Rows from block 0 of the decoder, named by matrix and row number. Rows with one number belong to one channel. Each number is 128 + 24 x the weight over its row's rms, rounded and kept within 0 to 255. All counts start at 0. Numbers have three digits each. After the name is the row's rms in percent of the matrix's.
# convs0: first 3x3 conv (decoder.mid.0.convs.0.weight, 192x192x3x3), inputs 28-34, a 3x3 kernel for each
# convs1: second 3x3 conv (decoder.mid.0.convs.1.weight, 192x192x3x3, transposed), outputs 28-34, a 3x3 kernel for each
convs0.53 111:144165120125139123113128151133136143148156127141137160186097126157113122141160149128137104126031125149154129133104141101089100084097122127099120135088167123128142107148151093233149133130169
convs0.54 077:175142150099101122161123110128106089161120137134164113130083104112121111141170138113105093122120110161164132116111128134100124130142149158121132158127136134146111182180160144129191114162113
convs0.55 164:148121134131104120097123111125144119124138156143112133167161130128138136129106127132127110153150135130133117128078119149140109103149156112102138124172095146113115132088119118098072132131140
convs0.56 082:108085138127130161149132108127117117131173121131121125146149141132103112148119124175096125159147125121161139095130153148092071121144135141137153097162163129153134128124104132159157144136097
convs0.57 090:120154126110111126130138121122142112135111126138133159116117133160134127152089117132084120102127103116137107155149138104096149166138113157169146118098140127122109130126128115111142143153157
convs0.58 123:137108168130136127139128128129165165156128120133170134126120152084158113114150108124130140139113090106125106129140131114100140130116106107140090122054142124150131098159137176076172120130130
convs0.59 080:103143095103107140122140122146116124120085164076074112143126132139135122145122112170138120121120103140139125149156129123110149096153127169091157115110128170162144139145156141160145137105093
convs0.60 078:125124135115164182137107097098147132174113162171146071114141123137160106154094153083164159161124157121136114155070125118095146098122081135118150126089104151117159118153122099119069128136124
convs0.61 086:136167114131157159116121117103122144129184124145101114101145132136162147121133107076124121117090123077131148133130125170177147130125131119116082139117068149136126145137131124106155135141148
convs0.62 089:106088141160147125105137137129110120176193162134164129129146122114135135128163127108181172083148112105146177112085146108130123140168164122103117144104123118161155143113150124100130143165157
convs0.63 092:146110117111130139145124125131133138117151084142135128146152171097115140134138160097132131130114161121133143071134136079089139078104136110082147128098175146120134128142120105174103116114121
convs0.64 102:154147144127128145106139128129164161154159144152133100147151132142137126122130127105086139110129139132167120114139145121135122122131124113097127128130151180144145070104131081088138146091106
convs0.65 111:148095115123088136134123105112113158144145153133102119122108123139110122104136100051100128146088107114094124139129115110125107120144091127114115131146107130109121142143134159255121180118117
convs0.66 084:130090179082102117080141146116163145130087157111140124080137161104125132141131139142159187131144160161160156117151120125117154179146127121128110127093146124130101108098095157081077154077124
convs0.67 097:161146103128130144126159123139162154122176178170132133084127100125134112089138139100134120115134159088101100149097163122092125148097101162139107120134131137147115100107143094141126179107129
convs0.68 080:097089146085139109089115142129135144156189171141145112170162158138107107150169142112111102109114134124143142090095124106117160085103139116166147131115166084115099169146153167141186171131112
convs0.69 083:111133112137125145122126106109145162117141144078106131090057171083133163151105142120144124117128134127112160114116147118135124106118140117112098111185131116119169101133127186119117161078156
convs0.70 093:127135082130073121124140122138124130142154110133147127156139155120124133139106146141108138121105128132140110157137111079123137153182152159109102131145099150123109136149123133165134077113160
convs0.71 107:131123112158174126113162140154155127127163110112098103154132160143136123081168089114165165087064111124139133145116124113127123178125133130103162141127155146123134105151097116100139155130107
convs0.72 091:151116132139149147117109119126131137138141163094107124107134129140097115130126138106121080133143141099124153111077140122103160157125170119138086123140130118130129113115168102143145135134109
convs0.73 090:099154116103105078144132100144165090159149115149107117130161111130134113134160134135104132141146125156153136092135162136185148102127083134125102149178118081138099157098118123126117099121092
convs0.74 092:135128127126162144123151112143163074098173157153147110127139112122119125118141142113123104176125169118121116140117154162161156157125117122145136126118117114107137141142170116132109140119156
convs0.75 082:130154115110117123135147108115129132097145133124148176137155129069111116139153110135119130098116109117129107106053162148101160143074131120137130125121122080150110123152121126199137161176150
convs0.76 091:161111089105116128140084123117150109135145105103103103095148111112109151115141130118112105094129158068143128128142086155191139135171127123115156148188082110138135120092128114133076135121159
convs0.77 087:117148125107092155109133137157123131190169143112124155146108111147118126157111117121131136144135071131126118157156124152141083178133156151113111115075106128141152136125121133052115082171130
convs0.78 126:139129145136139120127113122122152183080068047133091122103103143141127133150140144159108116129116146124147111101108113109123112120183173114110110129169101128109154143128108138109092145071095
convs0.79 083:129125110109151141129141151096102109141124101106103109151126149140117129130136124157107107149128133133148071115102128154199132134138131139101112122126123129110114085124167129145148145064141
convs0.80 132:105122142118145124132128098139128119114098133115110139122083117139131141136107145153063124157088120082139089105103132149114154090152132139089136130094156158094137108136183145135135119131126
convs0.81 080:171112107145144160130137132136068137135106146114115119152130168094136128122097117107150155129164153130132128130135124123134108107153175132119180170174109146100142103127160132121144146145134
convs0.82 086:156113114114141108119130137131088106133122126145133102129159125123175122122147124158057132168106146140124129160132162154159110164163111132171125152151103166155125125146128187115134136116082
convs0.83 090:127098143095130142130110122149139100130103110117091099135149165122136116148128140167218108166158159140104145133159160116099111120108144126149147128137113142185137165120116100076072153145134
convs0.84 126:157154123136161153117147145117141150117117102130129165133107149116133123128131115122115116106104104154122129110101133105107096106103111120105152113144138142147132132124134143120139159101125
convs0.85 128:126123135127132114124122134130128134110093120119136139115122115142179110128135095132154102094150101148175165132172108165119103143105136131121117134123122113118142128124147138112155139159122
convs0.86 117:132177125130116142128106136128149139114148131130125091122088113099104112150128115121143125086105115108126118116093126096077143105120133118110124120115106108142119099093097079194114111122121
convs0.87 115:134103128133119166123127109140153135098077119118132132149147132141147124125112105124157119131119121129103108121145138133112103122112091108136110170115099120124130076113090083099103158093081
convs0.88 122:111149139127155143140115103133136152122102082148127119107102136096110127124100140133099170124128131119167154122123101134146085145138102120123148098081174148134142146130147145102122120131147
convs0.89 108:165141158149124133098169112113148134110141131163131134113135107113181136139142140084157117127148139141130124130094145103213141150164161134141143137124188127127099102169148138170105153074131
convs0.90 091:115123118102140164120105111094136129131128153136099140130118149158111123146116139164147158130147137138152124122093102159122128130120131127132149146124115119140144122113166169152132177168105
convs0.91 135:109112107117132103140128135127125131116139090139113108146120156147107138107141109137046142110111107109132093117126131119127146172162108119105141137097138152111118118129138142098119117114116
convs0.92 097:133127169098133114104115112113153144120059097135127123116138144130159140157133133132129098159141118161119119113172086136095147137105143101121113153166087140120132101110145065086101047122117
convs0.93 081:140115154107146141130133159123140145125140156134103145107101091122085097122108117101155129109124132133119119125111090108106094114051111132126129141150131124132138181174131156249155139085157
convs0.94 116:138119135143103130118135126137133135105138149118097169170134121175176131142145131138097143164130126138165171155133146158171192136138157134127137158123142148157112123116094124087147137147144
convs0.95 116:143123133134151139117116116142113144120169159138132138144123117128131144139165152148136136150093145159124126140117137130132110115137159132134153143172095115114101129108133119174124071092115
convs0.96 088:128079107113134159118163123102124112087053148108127116102112116152130140128132122128151128109137107119104085113099142147086114128147083099101106118134137142127147114122125079135127100155126
convs0.97 084:091150129107094145162146147101145107132120071087098099182097101124093124099159107104157146088111161143141137130102097117124161151108144132116135156141135135071124142145129110100110177141097
convs0.98 085:131154100128116139128128131119110128155163130150132112081166153077096115123093113119139131146098126127079143174120131133137122098111099136124166125146136120145152099111135089196121134089166
convs0.99 078:109102111097127110094146111115131138143121131153148118129125135150162137147131133123119095128113104105155169089097133141107162144093158142148161154122107124117150099139114110115132092110137
convs0.100 080:135153169143118120128120139155131143108115128129150173113130114130087113132101085106128149108107128147126119162142088117135093095076151130161166157119159112141130140149146192140081178146106
convs0.101 091:136145117108127101090134145119136134123087128123114112136075164145122114120141119111143093150136093130163109137128170152123081150168151102112115104167141139143109109149113134121185131116106
convs0.102 078:120183112138134108129130143099127166169189131132124115103119120123128133159171132118150142149073128154125131104150122106157126149097108128114119160120133138149141121142137110212147139139142
convs0.103 130:138112128129123100129130102145112138092081094129132101122093099144118136131167127153124112150137134149131115112072173117120174133145053134121112131156157118106107104105148109053160087082143
convs0.104 095:115086121145146140126179101157138130130053126155106092139121122127089086121099089108103139088118133130113122097153133099129173155164166142138112162155140155165134114120106122131117088149135
convs0.105 102:143123124165153128127139115156104129098095155132123101126133112152191154140126172148150136124094155118090125172115150175145141143160143141127102117160107142121114124130135097085135127152118
convs0.106 093:145136161119125116123141114132151123134090164116115120137174161138099142142133121120128097146112151117099142083079108164162126167174102157107104158169143145107122101121121100143138164194126
convs0.107 143:103123117115116156125120136137136159143132096137159159103084115108092124139134124100075142135098096113131123116120135104100143130122118147115133129146125139135128106124106137088118123083133
convs0.108 079:085118137075136124080124130115143105150191105122114130161131144133151127122139106093098164126109177142120177119121161137132168113093139142117150127160136124133119139156171146129091176117084
convs0.109 121:137148114121096106135122130124116140153206184114102119100088139117111139093130116111213149086101119114101126139110106126136107138092119125111131100116135151119123108147119079179155129107130
convs0.110 114:122137125116185172116099098123124126101156116136113119108105131116137142137165117131126112078105142147124121095153097166102124150170157110090116095163114136124123135106089104174086118102104
convs0.111 139:119129127114115153120115116117105152129231152101140172132149153104083154091115103103093114145127130102132124161107136158165142123120122129124104127158125108122129067127116147129075138110157
convs0.112 078:098099119125131136125148166111182164120148174117095140118085113108128092129128083138110094175134117167106140114161120134131148106149097115114090166139090123126122142136126173131082128105118
convs0.113 078:146173156127133144113118131124135127099150125148145094121120105102053065099121130152174135138062126113091090101120127124042124101095127133158118154097145136152164123186117150170171202147141
convs0.114 073:155085130148096132099123143129099113136145081115118144183171137112099116132127128103115118091094160142145144142131105145116118159134117099099123125165121130131109109091116146147171165109155
convs0.115 116:135147156142125116106120137121137122160139082130125118170174125114138108125106098127176157123118103105105135114150107135191094117121172153087108142161081104126159098101118086094094170201125
convs0.116 081:117096123126174155130163117117109128148151107140117108122137089126135140140138104109138115136103119081135158189152165145129149130125129148097098149090121135124143135139133149119126164163109
convs0.117 135:112098120151126134134132119094146125111023125122134122111137132117133123121143133114169110116083152125111099146133148127108142115114110104150118105144104136139121118134118135120131050132109
convs0.118 084:132153094065152124104099130147118109107056092113157095121103132123122105127137095142085120103127166122066101145109154129122106158123083132120168140139114133133127161155149233138102164153124
convs0.119 072:150154161148127112101052109120100124164145195137132132143141155114071129180126142131149085147108128122137150129146144125149131132164115113145148128143139112142094146133139140143120175115147
convs0.120 138:129123140126127112125162121171123145104139129092114138113160133153145126120101155134126125155163142127152137112132146133167180104120113131144100130154133114121123126162117118127113125161190
convs0.121 085:122157129161108131119129128108144143122080169200145140137084112131157138126143148114122096108113097117144123158111143114076159150172124104082104152148102129128108160149152138177161210139088
convs0.122 075:129099105110110118080155123126158121143136126130090111161126147119119134125147114126130122155116139135149133147120066146131115183126112136144155121100154148181138144104128138107191134098144
convs0.123 102:138170104128133117128145134171052140123133112127110120127146119154113119129146120119155156125114136136128120108105102105179092091107134118132107122141136123132114122135085106190132098115101
convs0.124 116:170160130105113136145128112085071073155179226154148104191124129077121152075129135085154126148104119134148145119146103118143095110107109115098132128124123108131125141161131133166191126120124
convs0.125 111:175118130154141134112158128138162140114151192145086127180143131110112133146100151110164116103118139129119152103135143125142129120126111104107112119130128120105153091119121104153133099126077
convs0.126 084:126121098145122131123119116069119097146117110124150109105148149142161133163171136155129176138174127140197118152174115101099141110096142149121125118150151119135151091114179117126151144124129
convs0.127 116:114128155107108144135117110095150120135216127136144126122126132124063135082105120102134120142114152106093108104088126139050152120090044131119154141136135135099124118125098131179099123104128
convs0.128 129:116160117132161113127131116155133139084168184102124128140173135128121130101087123134085135120113142133098157130127140145063225075134190125087131107136096116138108085112174102123142170141168
convs0.129 136:132104127116118095142139111115136148109110071126127139113171136121127125120125135176147110142174139120098111156165123148182125153129120135118132133173113134083157161128141128104105147114152
convs0.130 086:140156088103106093142128109112120154123135160127092134151157143132134122105151127131221124135130176136107149130135125147151174141119140138097128114178144149143136111133121124160096145146131
convs0.131 150:113153111129133130139137142127122124123047050149126138122105148150111131136149149131081141133178129133125092145116145153119150123161099136115122130136104136143136162125130114113056063139146
convs0.132 088:120148154128116122101101113148120092140194142137128165092099095092104099120101095142087146153146139157177140145126164135094135123132100123141129137144098104120132170119080127186162146143166
convs0.133 081:140142131132117142119162142119145121173137102118123147121090090074126126127097164140152119097120098158109121060125110097128080096162135113090107098123124119120148145109160129116130152144164
convs0.134 080:113130116099167096151109112143137151086103142116137139149146183173112138119122127139162144106133136081134162145081109147102126114106104138137151124168110122163089085084154115072119119123149
convs0.135 097:146173161165099129130116107121123153095094142122124133109094132114151132127151144127110098126150112118137124096152172106116141150145145138134119134137120111131107096155121131129149081094136
convs0.136 091:149112147113124134127130110111097153109170142169197139181146161071154178115118124145109158145131144122123131146112100117100122136151128161170153162119120125130119139166107118134131110121107
convs0.137 105:143143102146117112139140138140150115129103158108142152146151158138115083145108132155122107134110106144114156172148079096107111145104112102127101148144085123097109134130137133105137165140127
convs0.138 087:123122131089120149151099094108157143121121111106125143121120121135158115112132092140089100122114123075120141102161129100190137107144109108116121138133146155149142122115132142188115127150139
convs0.139 099:113105121133142154112122144098138159144115111141122126116135137139146177139147113137117145142131097131153096149135114147118135140143081133168162137117147143093132153098134134072121138195112
convs0.140 084:100132126145139152154127110169156156156168145179153147130144153150138147142079119135130121137172139156128121082114126121088112100169118147172135135144099118101096111118175103172120189143119
convs0.141 082:130146123148163120115128127099140168149176157135140129135116152112072145130117106113145135114108118109149095119124124146134155145077160134125147143097116126100121151133134130100099127098120
convs0.142 092:109142126107149153103105121096117137136142161163140138120154148094160147139107119122123072112133122121132119112115183110132132120110146129097130142176132095099078142067149111084123117108129
convs0.143 092:104120135145103126162106133149149155143114150135158144131134111142143144122122174111168132134147145122162132160115130140162146149147116155115151099146152130121172118128135126091156126122139
convs0.144 117:123143128111127130102123144124102117135071119140129089155139160129097140122123120138117124109119134095150134120150093096075094127123133146087133130109126136153144157085131087110097059175110
convs0.145 101:101129107130118120145129098100122127133103118133111115154097114149104109114127124140124154144147109126102126124113090107112106109108089120135136101152108148110135131139168102090122057130130
convs0.146 108:105092110150131127127109120102128122106125159099144121122120123104159143160085120115151145155138121088109145099137109077054091127092079127146096129139069117138148143113140126082145139114130
convs0.147 108:112118117142095150127132118120135126083192089089120130157132126092147137147130119162150129116169130110132124133120148132139140145112131154151119173129110124147125097109138116114072132118119
convs0.148 089:170138113149121134113155120134121123154146122126108130184130114155141152106119102082110075130130152163124107156157137123081107114167143129155129097125113127117111123147129140216129123125144
convs0.149 082:143109145111141168086137111157113097157146186114114151146128115141142157129118124120173185108137147133105152123106094085078129105125116122121126106155121094110110123149163094194135142138155
convs0.150 143:126139114135100081129136144152129102118120041150092121158112165159142158156166126148084157147133081115155104125157148147151176151127115150119123155071165151156141159114125148143106109121093
convs0.151 093:142179150136137141113134123138139122122139129151126145122090112135114147122128149122169106154131145149137149107153152115103084128120056125108133143132141146108126139133100131173111140109110
convs1.53 113:109162123093139129102143148139173111080059151162132120143124123142132112117111122153164110155124142139118142133178130126124166112135136108130111156149176136153129152167102153185137116123137
convs1.54 078:108118122127118143105137079122143125122162104095122131118089153175172136115127150170108135131141145143144138126113159135094107107092135159111151156137122160138060127136125144135084146135145
convs1.55 128:142125146159218165125165138110117117076056144140105105139125137080109137144108124146109135104098081139122119149094106125107161096117142104096111120109112116110120154144120176150137151149118
convs1.56 087:185107126091114120111119133184131139128075112129147149140138156102165148150148132157145145139119115148101131161169124121180155136098119145183143156160163097100129125178101121137117089098146
convs1.57 095:104111114093087098118107116145113152121185165145110132142131124096153128121135101102125142119152127128123121138163156126129138136142174120153154124126152148115119121141104132160128113144124
convs1.58 109:161146144133165157142142122122107134085119127139109118082084116084079113096105115106109127111111152127132137132106150096164108136137120097143141100137123134071130124163135165137142113150142
convs1.59 081:115142143086113122156121139085139140137171109154132181147186092125116129140165119138130149094075102114090195149120119096094179136163112130151137123166087135153146082109145172116123119142137
convs1.60 084:122124099092104095110143151145116115094104151145122088142166191150169174126141130121112101094127067132118115157136097114140131151117130105099121134087131142137113132131069103095157120109139
convs1.61 089:102111070107154105120132132107122109112178138176132152150125092132132104132146179122109172109106161112130133127182151114147103142105121164130120120094124148131123156155143141165141124114105
convs1.62 090:127127127112120120167133131157151121133160127104123119117096141087104153090132126133124157111147103135120150112134137142064097124115133152091148137139104131087146121147145070088131140112152
convs1.63 086:133118097114122159172140075117114135128081135117162113130122099126147126154178119123135090141168125142136151147158118114195168104203136125102141113150104170130137110093116151159120107133147
convs1.64 101:089155138094126123124118186158131136116054132139101129135113119124132123128093115179099106089128115095082130082135112101181131131144102127149098129131127140142148129106146149134151154115152
convs1.65 107:118136131098122124133125128104151152119109110094121111148141101114088155146149150124120124099094082164141147140107152147107134162161135150150133121171113106136113154104091190153140123106140
convs1.66 094:112114137148150132186130128140129132139135089128139113139075143108168136147122130138148123122119138131080112178080140140142162124110137099146135114167133185138156123129096126157109093114104
convs1.67 101:153185162170128155127155113158141134183132171095146156094110101127157105146064091085161112118126143107137120126152138104097126138147156101123143155185098158171119094118139076097173156091166
convs1.68 085:118141113136132108131131097095152149112145108153120104163087125145092108132171099119142125143134172128120122129138126151172111141154171143121150135128128119138171125138174127154161157148158
convs1.69 079:123087155083138084097114148136109123133136098182168119160164169122147149117147130123123100133106116106168105168135103129145097124208139127112143098142128133139079133122106095130118108148132
convs1.70 103:119138101121103115117116118145174124103178120145114108133166142161102107137121125140106146131154097094150157086107126124062143095141115107103126115114067131158128143129093126127098103131110
convs1.71 101:116172143145121143112151118132129130128163115125121132102069127086112111134093128130140115115150108149141115142121149108132108121094138124140102141106130093118108155161125124137120111146121
convs1.72 092:122122094142132147103136106086126169166103154145155096159119170114144140125135107111151166127106149138115137105126125096103076154106118111125120122127158104101102153128105119115102123122086
convs1.73 094:143097103085091133070152166133153111114127140114138107134141087116119103122108145128116150142142138130102158158138141139101167118165121116110153194184157115139130120161103152167135134156080
convs1.74 096:098142141130111113130156129123087120151107099135116133148169140126150135104166121164086136092101151156101133133149156129125122159118159138177119142164135149129127119129141097123111123167103
convs1.75 086:093159171138094116106135118168130135099154173131139160116146143106161146138163121142127154169141141130143132139098122158112115149093098139119168125122164127125127104097118156111137103119129
convs1.76 095:079114110090195155113116128077102109153140135164130129134165100109109149102104099114168101140144131131130132126184145103076134158127126137182098132134133125119151129118093116171105089165137
convs1.77 090:123135138109131095124143122125125128170137101143082056101121125152141141119112118132115120165125131133159138143115164176152139123120142116117111094117144120126118167144115143138092119164130
convs1.78 109:118135123149095109125121116156162158130145138090084136164150148141101104124115116131132125163146109155150116126147120155190148132151151155168155148165153140179128141130131123135142142134162
convs1.79 096:170158104175160145139100133094096092128099080110153165087088110124170133144125099134111143145137126148099088173165146105146119116123120156146117118154117105106138089149113091097114136152111
convs1.80 109:107118130104134136102158141126101144141085109140126140155113127165159156144181147092127128133097149125117108121148124153211104117176158121138151132195168141147146161185153170205156099125145
convs1.81 086:162100156156147122197149129148101114171119147065141126090169104073151082106131109097112106108114157148184137135135157135172153085151151132138126166114093121139104137109164099113128110164156
convs1.82 095:125105099122099110101075126125148118105116125146138144126163118154106107142113133130166136160136134123139139139170149157113102173156154167149132148116155134099123108150129155146107159144102
convs1.83 092:096147143108153156142149126111098113102099135131155128169156149120103115128174121083085100117132112117160113123171149116168183131113126148132116129114104162109092131114110089127109072125131
convs1.84 132:093078130151100145160142116123177151099110153139136147120093149100082150131117125158132145131142164094088120138094130111062137134109130130129149110139110110145112129182147112168130153137117
convs1.85 117:147120137101120105142103134138137145124092146128123151135088100092126106131127100100095114097141159092142147117138148115135097118174139125153156129145114136117136149116147122073096126119146
convs1.86 106:123093130076090097111102121127131156136155139156130111108143154127098139134124131109073112083069113094099117149152151120125118125137111113112093120133135084143133080129130111107116116140129
convs1.87 104:116124123130111108126116124131131144110096124124116119172133137125162109117119120148146105128150148129128124103120124161120164110116154153163105118120148116169122136150130149163132162117137
convs1.88 111:144133136111125154154129151158170143130166112095092130129131089155151133139160145101111143099140120128149101080118120144173085145122118140148136123120156132121121117131110115113054131171129
convs1.89 109:144132115107122142111138112124105105098141129111145103122122108165038137127132121112130145031137119119137163151138153181128122136166132162132140114134111156112120151127081129135130119097111
convs1.90 093:093118121085146095132127140114124084125115100103099149124151163117146150103101083143149131100134124116149161151157131160118122120105093110101137103130109140123135119129139094101103148123127
convs1.91 115:134132142168120167153125140120120120148067161111132158147129135098167167095122100114130092126146122120158121116138135099151131114103123106115120121149139095145116092089107092114115120151128
convs1.92 097:128121135163135116134166135153109153131106114162132119149111130124097095131114142128121124177155197122082146120093146095112181151147145125155136097158123061147112145136138136164116149126142
convs1.93 088:138110179142130110138146147142160123187136149131150100135135144132126135130151131152098120132142124124132102134113115134080113147106128157170183163173156099163112142139120153138167153124102
convs1.94 113:134096091132110100095109128113072117113055119128112130109116138127126148112151157091111153115118154117075130132176132140154142148134123125156105154133121103079153117166162144158179128124129
convs1.95 116:176145133152091146161145155109109124146175052096113120098083141152112146139126140124149145143118135122109109112091126113140082129118088139134163104111114126105145130103141136105148134107096
convs1.96 092:128136108163119172162110130138122133127126088139112110126125126105158134139130133155169154136149122121106117134136137163141130105141102094153125118146145111137153105125172148177163129169141
convs1.97 087:144146111108177160107123094091136144189209188134126175106165129086081110149146109127127133187141083100127080091142076107116115142131129132089134112120160147096144138119149125136130129145180
convs1.98 089:141128159131086138134137131096127107169176117130142126150128127150066130172092142097163105124139172141139091150147108145122122145081146127133090121129122105139110111128096124129140099138121
convs1.99 084:119136166149141128172110122153189119129122151146095152124138140137164118126121093123156106140157136125139105112107117102163128137144103141121152173151134118123140086090190138147149148122126
convs1.100 083:123093149147153142180183111151130138085127122166130122163109149132136098152083135141139151132118148111153126138134096118143145150121115119124151136156145116135107142149171140097127135112127
convs1.101 097:140113084164144149159165146158139109127123141167110135141117128112112190106127123097126132085134105122128082112121104100131111132113102157142145119106182087114140129116102113114099136103095
convs1.102 084:089119165147179149121127098104112138094152127161156205132097094142116163139111116109142125121103127111158115163087104176096115166141152112088121099120151102134164122079112146136158131173125
convs1.103 108:132118135181111137139144107133152163160140147134124127123135154114138115113117125116105124138149118106135142134113128050149119147105144153125128113101149150138139113093101154143114100124143
convs1.104 093:106179147116118087140100106096112139128149101161092156150130138084129116108099146106091142113137143164092091143132123136125092146156110137128114107131134113154112109136105135129146145126121
convs1.105 106:113113128141150137133088077161147140146108123163134122116144109114120154139134120152127107147104142137107145120103124090156108129135117108099127111123110118111129110132100140147097129100148
convs1.106 102:086116176128134158112102153102151132141199181156139135120141149147156086146113127133131129134144130136145156100100139110010134152080143125104102146146163133170115152166106140127138143154108
convs1.107 117:144108119182185139144150137075124143107080119107105128123118136107111116120133126135131128158157153133156126144125165131179151142150143153158123120163105109143115130122126137138102139118108
convs1.108 079:138137173175119141136135121113095168108103143150157153142137134124135105082140166144090087149152131103117126093137124183200133095125134162108102122126138103124138077089169078120122118149149
convs1.109 117:099123096106122139149140103110088107084113143116073111124130125123086128113149113142136136145165131139161140119161132166106128134152124118132124137082148129113124160114113134134107115136144
convs1.110 119:155093096117056077139148107132096131125100143157157132111126139089153147161131139107120128131069128144153121148127108122053095118112115130117129147105116132128144180146130119167159157140129
convs1.111 119:137156117163164145117143151122122136085129136102130117142153155101093130123102125121119151141084104160151140117113093106062146112090126136121105093093117092121111128150114148115138145130112
convs1.112 085:115084119093118123145150137134107118131099141124128115108147165169124125155145134114073165110131131117085109148175134121152178130151141088136143088164136092134148116105115157165139107127120
convs1.113 080:109102098126157129121100135123139114151103089187139165095132124148125138130099158143128149166098163161131112155123155159103140148094115133106115140129163143140168174128179146156186104159157
convs1.114 078:169132120142106114108137107136168156105093136142134145128169140109119122137138137160104129154110102157123135137141101149141164113141124144116158132139123108105123142115169136145141140146144
convs1.115 111:129138155142119082130103119127133177100118128124129150139102129100100119116104125117107139101118187126131124136107164135128147137146157152131137129132086136133128124127129164120128093096140
convs1.116 086:119157082121134110151126119136168126188141116170125100118117150112099111124130118105154138152158091091112131147147148144148139139139155156124095122111138142139100119088146160146099109113130
convs1.117 125:092109113104110126102126113119147164153099159138152104140093152095080127116111143127120123160158164138149100121134163126084137146116164122155130131130132154138113127128145122047132133094168
convs1.118 083:093152107132125120122117156150081126096112105080098130149101137166154138107146130104120106158101088139160156095157102119112144126121139099119081127162153150127145142108144132109138153111135
convs1.119 073:165160172133182091129138118120108103114106097149133116135104111146137107145134117140121116130126112119122127123129116118175080129147158138161163111111157099113148128170131145153164125166142
convs1.120 155:123129102104093100117113126161135124080095112142112139117117108111113159114111101126137114137135136114166106120155152101133118145153130142121134132088099142103126124147141111160126119110142
convs1.121 081:102088085114137099081093126057127109125165137108129126127130100166140140138136153145123132080088146094094077111150155115117145108132137163138166110109131133103167123097144153103125136131161
convs1.122 080:150160128121155129155141171161118114160098105174115119142130175155166126149144134087146125108116131102102117113123136106104155145149166160132103167169118153118086133150148165155123166129138
convs1.123 101:123131144163091155138124139135151145121204109132142109114140129087067106142109110121076131104138152128120119131112125158077148134092162114078103150147124127106125179097095125126145108110127
convs1.124 105:129127080103088079124071085137133110100147122134100138131132102129107141137180128128136141142141147123128169101135127143189146142170142184145121157147137134168130155126122160189145134157139
convs1.125 105:137103127099152124107098127150138152083070131140121114146143139150076104109134141116160108142164181104135138122119122134153122146129120147159112147149126143173124137149086177142113168117165
convs1.126 083:194154149161108143148112137102105152131187140138122139123151098164180169158097128110108146104166133148115132118156142131154070144179138153139134147142155155139128144139106149157117166124109
convs1.127 114:111091142119118115111141141135091103177110066101098119101122136106121144112148148161146128110114108154119120155117140115073097110060132145111127147078094103121126088145124138088124112128105
convs1.128 117:108130129116105128130138139165135164175152150130131144084132129108125113130088132118129157098141134121149139133094144092053122104100107137139139112131118118129110140118124106077143110132118
convs1.129 110:137127128095110117116118105139124121084125091131118132130132139109138145132148153134127110107148126139128141137137119126117167158142143120142138110157088104115122108099130143162116146159135
convs1.130 094:165139121164166150131175158135119114100085121149115105123085077105115108132134130117107070172084120150159150147132142127115147132162104125089125124138139119112182132114112124146116123148166
convs1.131 165:145120128130155149138133125134113114113076125115094106126124128130088130147145162096132137118071112090142107122112115144187079144126144138157147130080144135103123138091131166121115130166134
convs1.132 084:102108161098112112116087130221126151169116186139134135127174167148080075148103115100121117143135135122121124108138151175114136106120125097089158143128147125104113094119143106130104108138098
convs1.133 084:118150174177115123170166156142137170125079158144132115153133148145201125130086130104101133150091121165146120167106139113131122163181151165150143129118185135137136112133110097143133121140078
convs1.134 084:122133122109152119154146104153126124117136151126095103124113138083124117104091086110079109102094092129130126133121146086075145132138140115133100151144138173106095140160185122101149110139136
convs1.135 099:138109103145138141111115123116109148073129109056092136137146118141091138137116115129091111127104131105121136108126119136062104100104133109122141176118096128122124147110163125141084125146102
convs1.136 097:137174139141114167118109145140139113156132118126168130120141125140137087143115110110135113113126142146142163125130133093126100132141133097128144140133114171120102137118168128088105149114162
convs1.137 107:137136127166145122115165123169138150149103119134144092134092142103168151140133146130126123150070126094104144175122124132136128131136142138121111117131133149112136133100134122127158125125096
convs1.138 086:160132111125080116137109091092094139107117177131175177143146117081127134067155124152178092202178141142077145151153164144096140157133136128134151114141153111118169158094155101117081128128178
convs1.139 097:131111132121137086119111151149134145137082169159081092125130122088152144143093149150122108158099162127120102127110119120124122091088148108117127136175125162117105144132149118102148106121145
convs1.140 090:156141122124154090149135174130121082157069128145156153152183232093138076119112162140137100059098118099108156185109167130176170137130111153136153128115112113146127106151153115110145136121128
convs1.141 089:139103158108130127111112111159166137102148067142142166116113090150083124131118121095138115153151123104165107160130114181128115100128114107119142152099142098137131143122096111153140156124125
convs1.142 097:137123162135099113137164156120148147128100121152115114142125165124163108141153110129147125139124166117141137115126131078095128125069157119155123111135144133105144117107133128133128110149146
convs1.143 096:185114127129088116188140058126095135106114156108090118117167154092139101120118117114118170119110134105121160111138125110106109097138121139149121117119155137125136146169158109109124139093152
convs1.144 112:136134115087089102126113100112124123128069075082109137090140100118090109078147126117125127125108155117144119121167158114188131150189117158116122151101089136117137112123127114136128124115131
convs1.145 095:113110124163156114133124141084069125140137149108170110153139116100077113148133085088143122075130123100138100143157105149130113132112109086149123117141113124114142148149140135150124114103139
convs1.146 116:153163152158209143139153131141147159098096142142125136134105115125134119111086130131132107083127089149123114121152111110194125147145141116137101125193175124151120134127143148155163162151141
convs1.147 111:134118140159125135132148158133120126123093107123096096147143106126090121128114120143160130086127108117125151121136105119171145158161175133141157095134123149127120113173113106115122124114117
convs1.148 093:133162177106157164123141160127149137125124175154189122127110136123074091145103138136135117137119167130151120102087122117121136178098114145152153131140106123150141142166163154148144133172146
convs1.149 089:108095153128118129103105148127140166130170175101128123133120137140062151151161136097112102051071097120140164152147133135118105130153136151137121095135130147157160131094180101087135134114134
convs1.150 142:120139127152112106163164128135116148143017140123111112151092094073123121149108137172140125125045136106165124114135147095139146118116155117127119115104136099151130117146164113098173133146161
convs1.151 100:150145131125170128106111094129138107055066115116109158134136094150156081135102103131151116171103151085126135129139127131067150134139106139090140123101128150092169111125142124137106142128131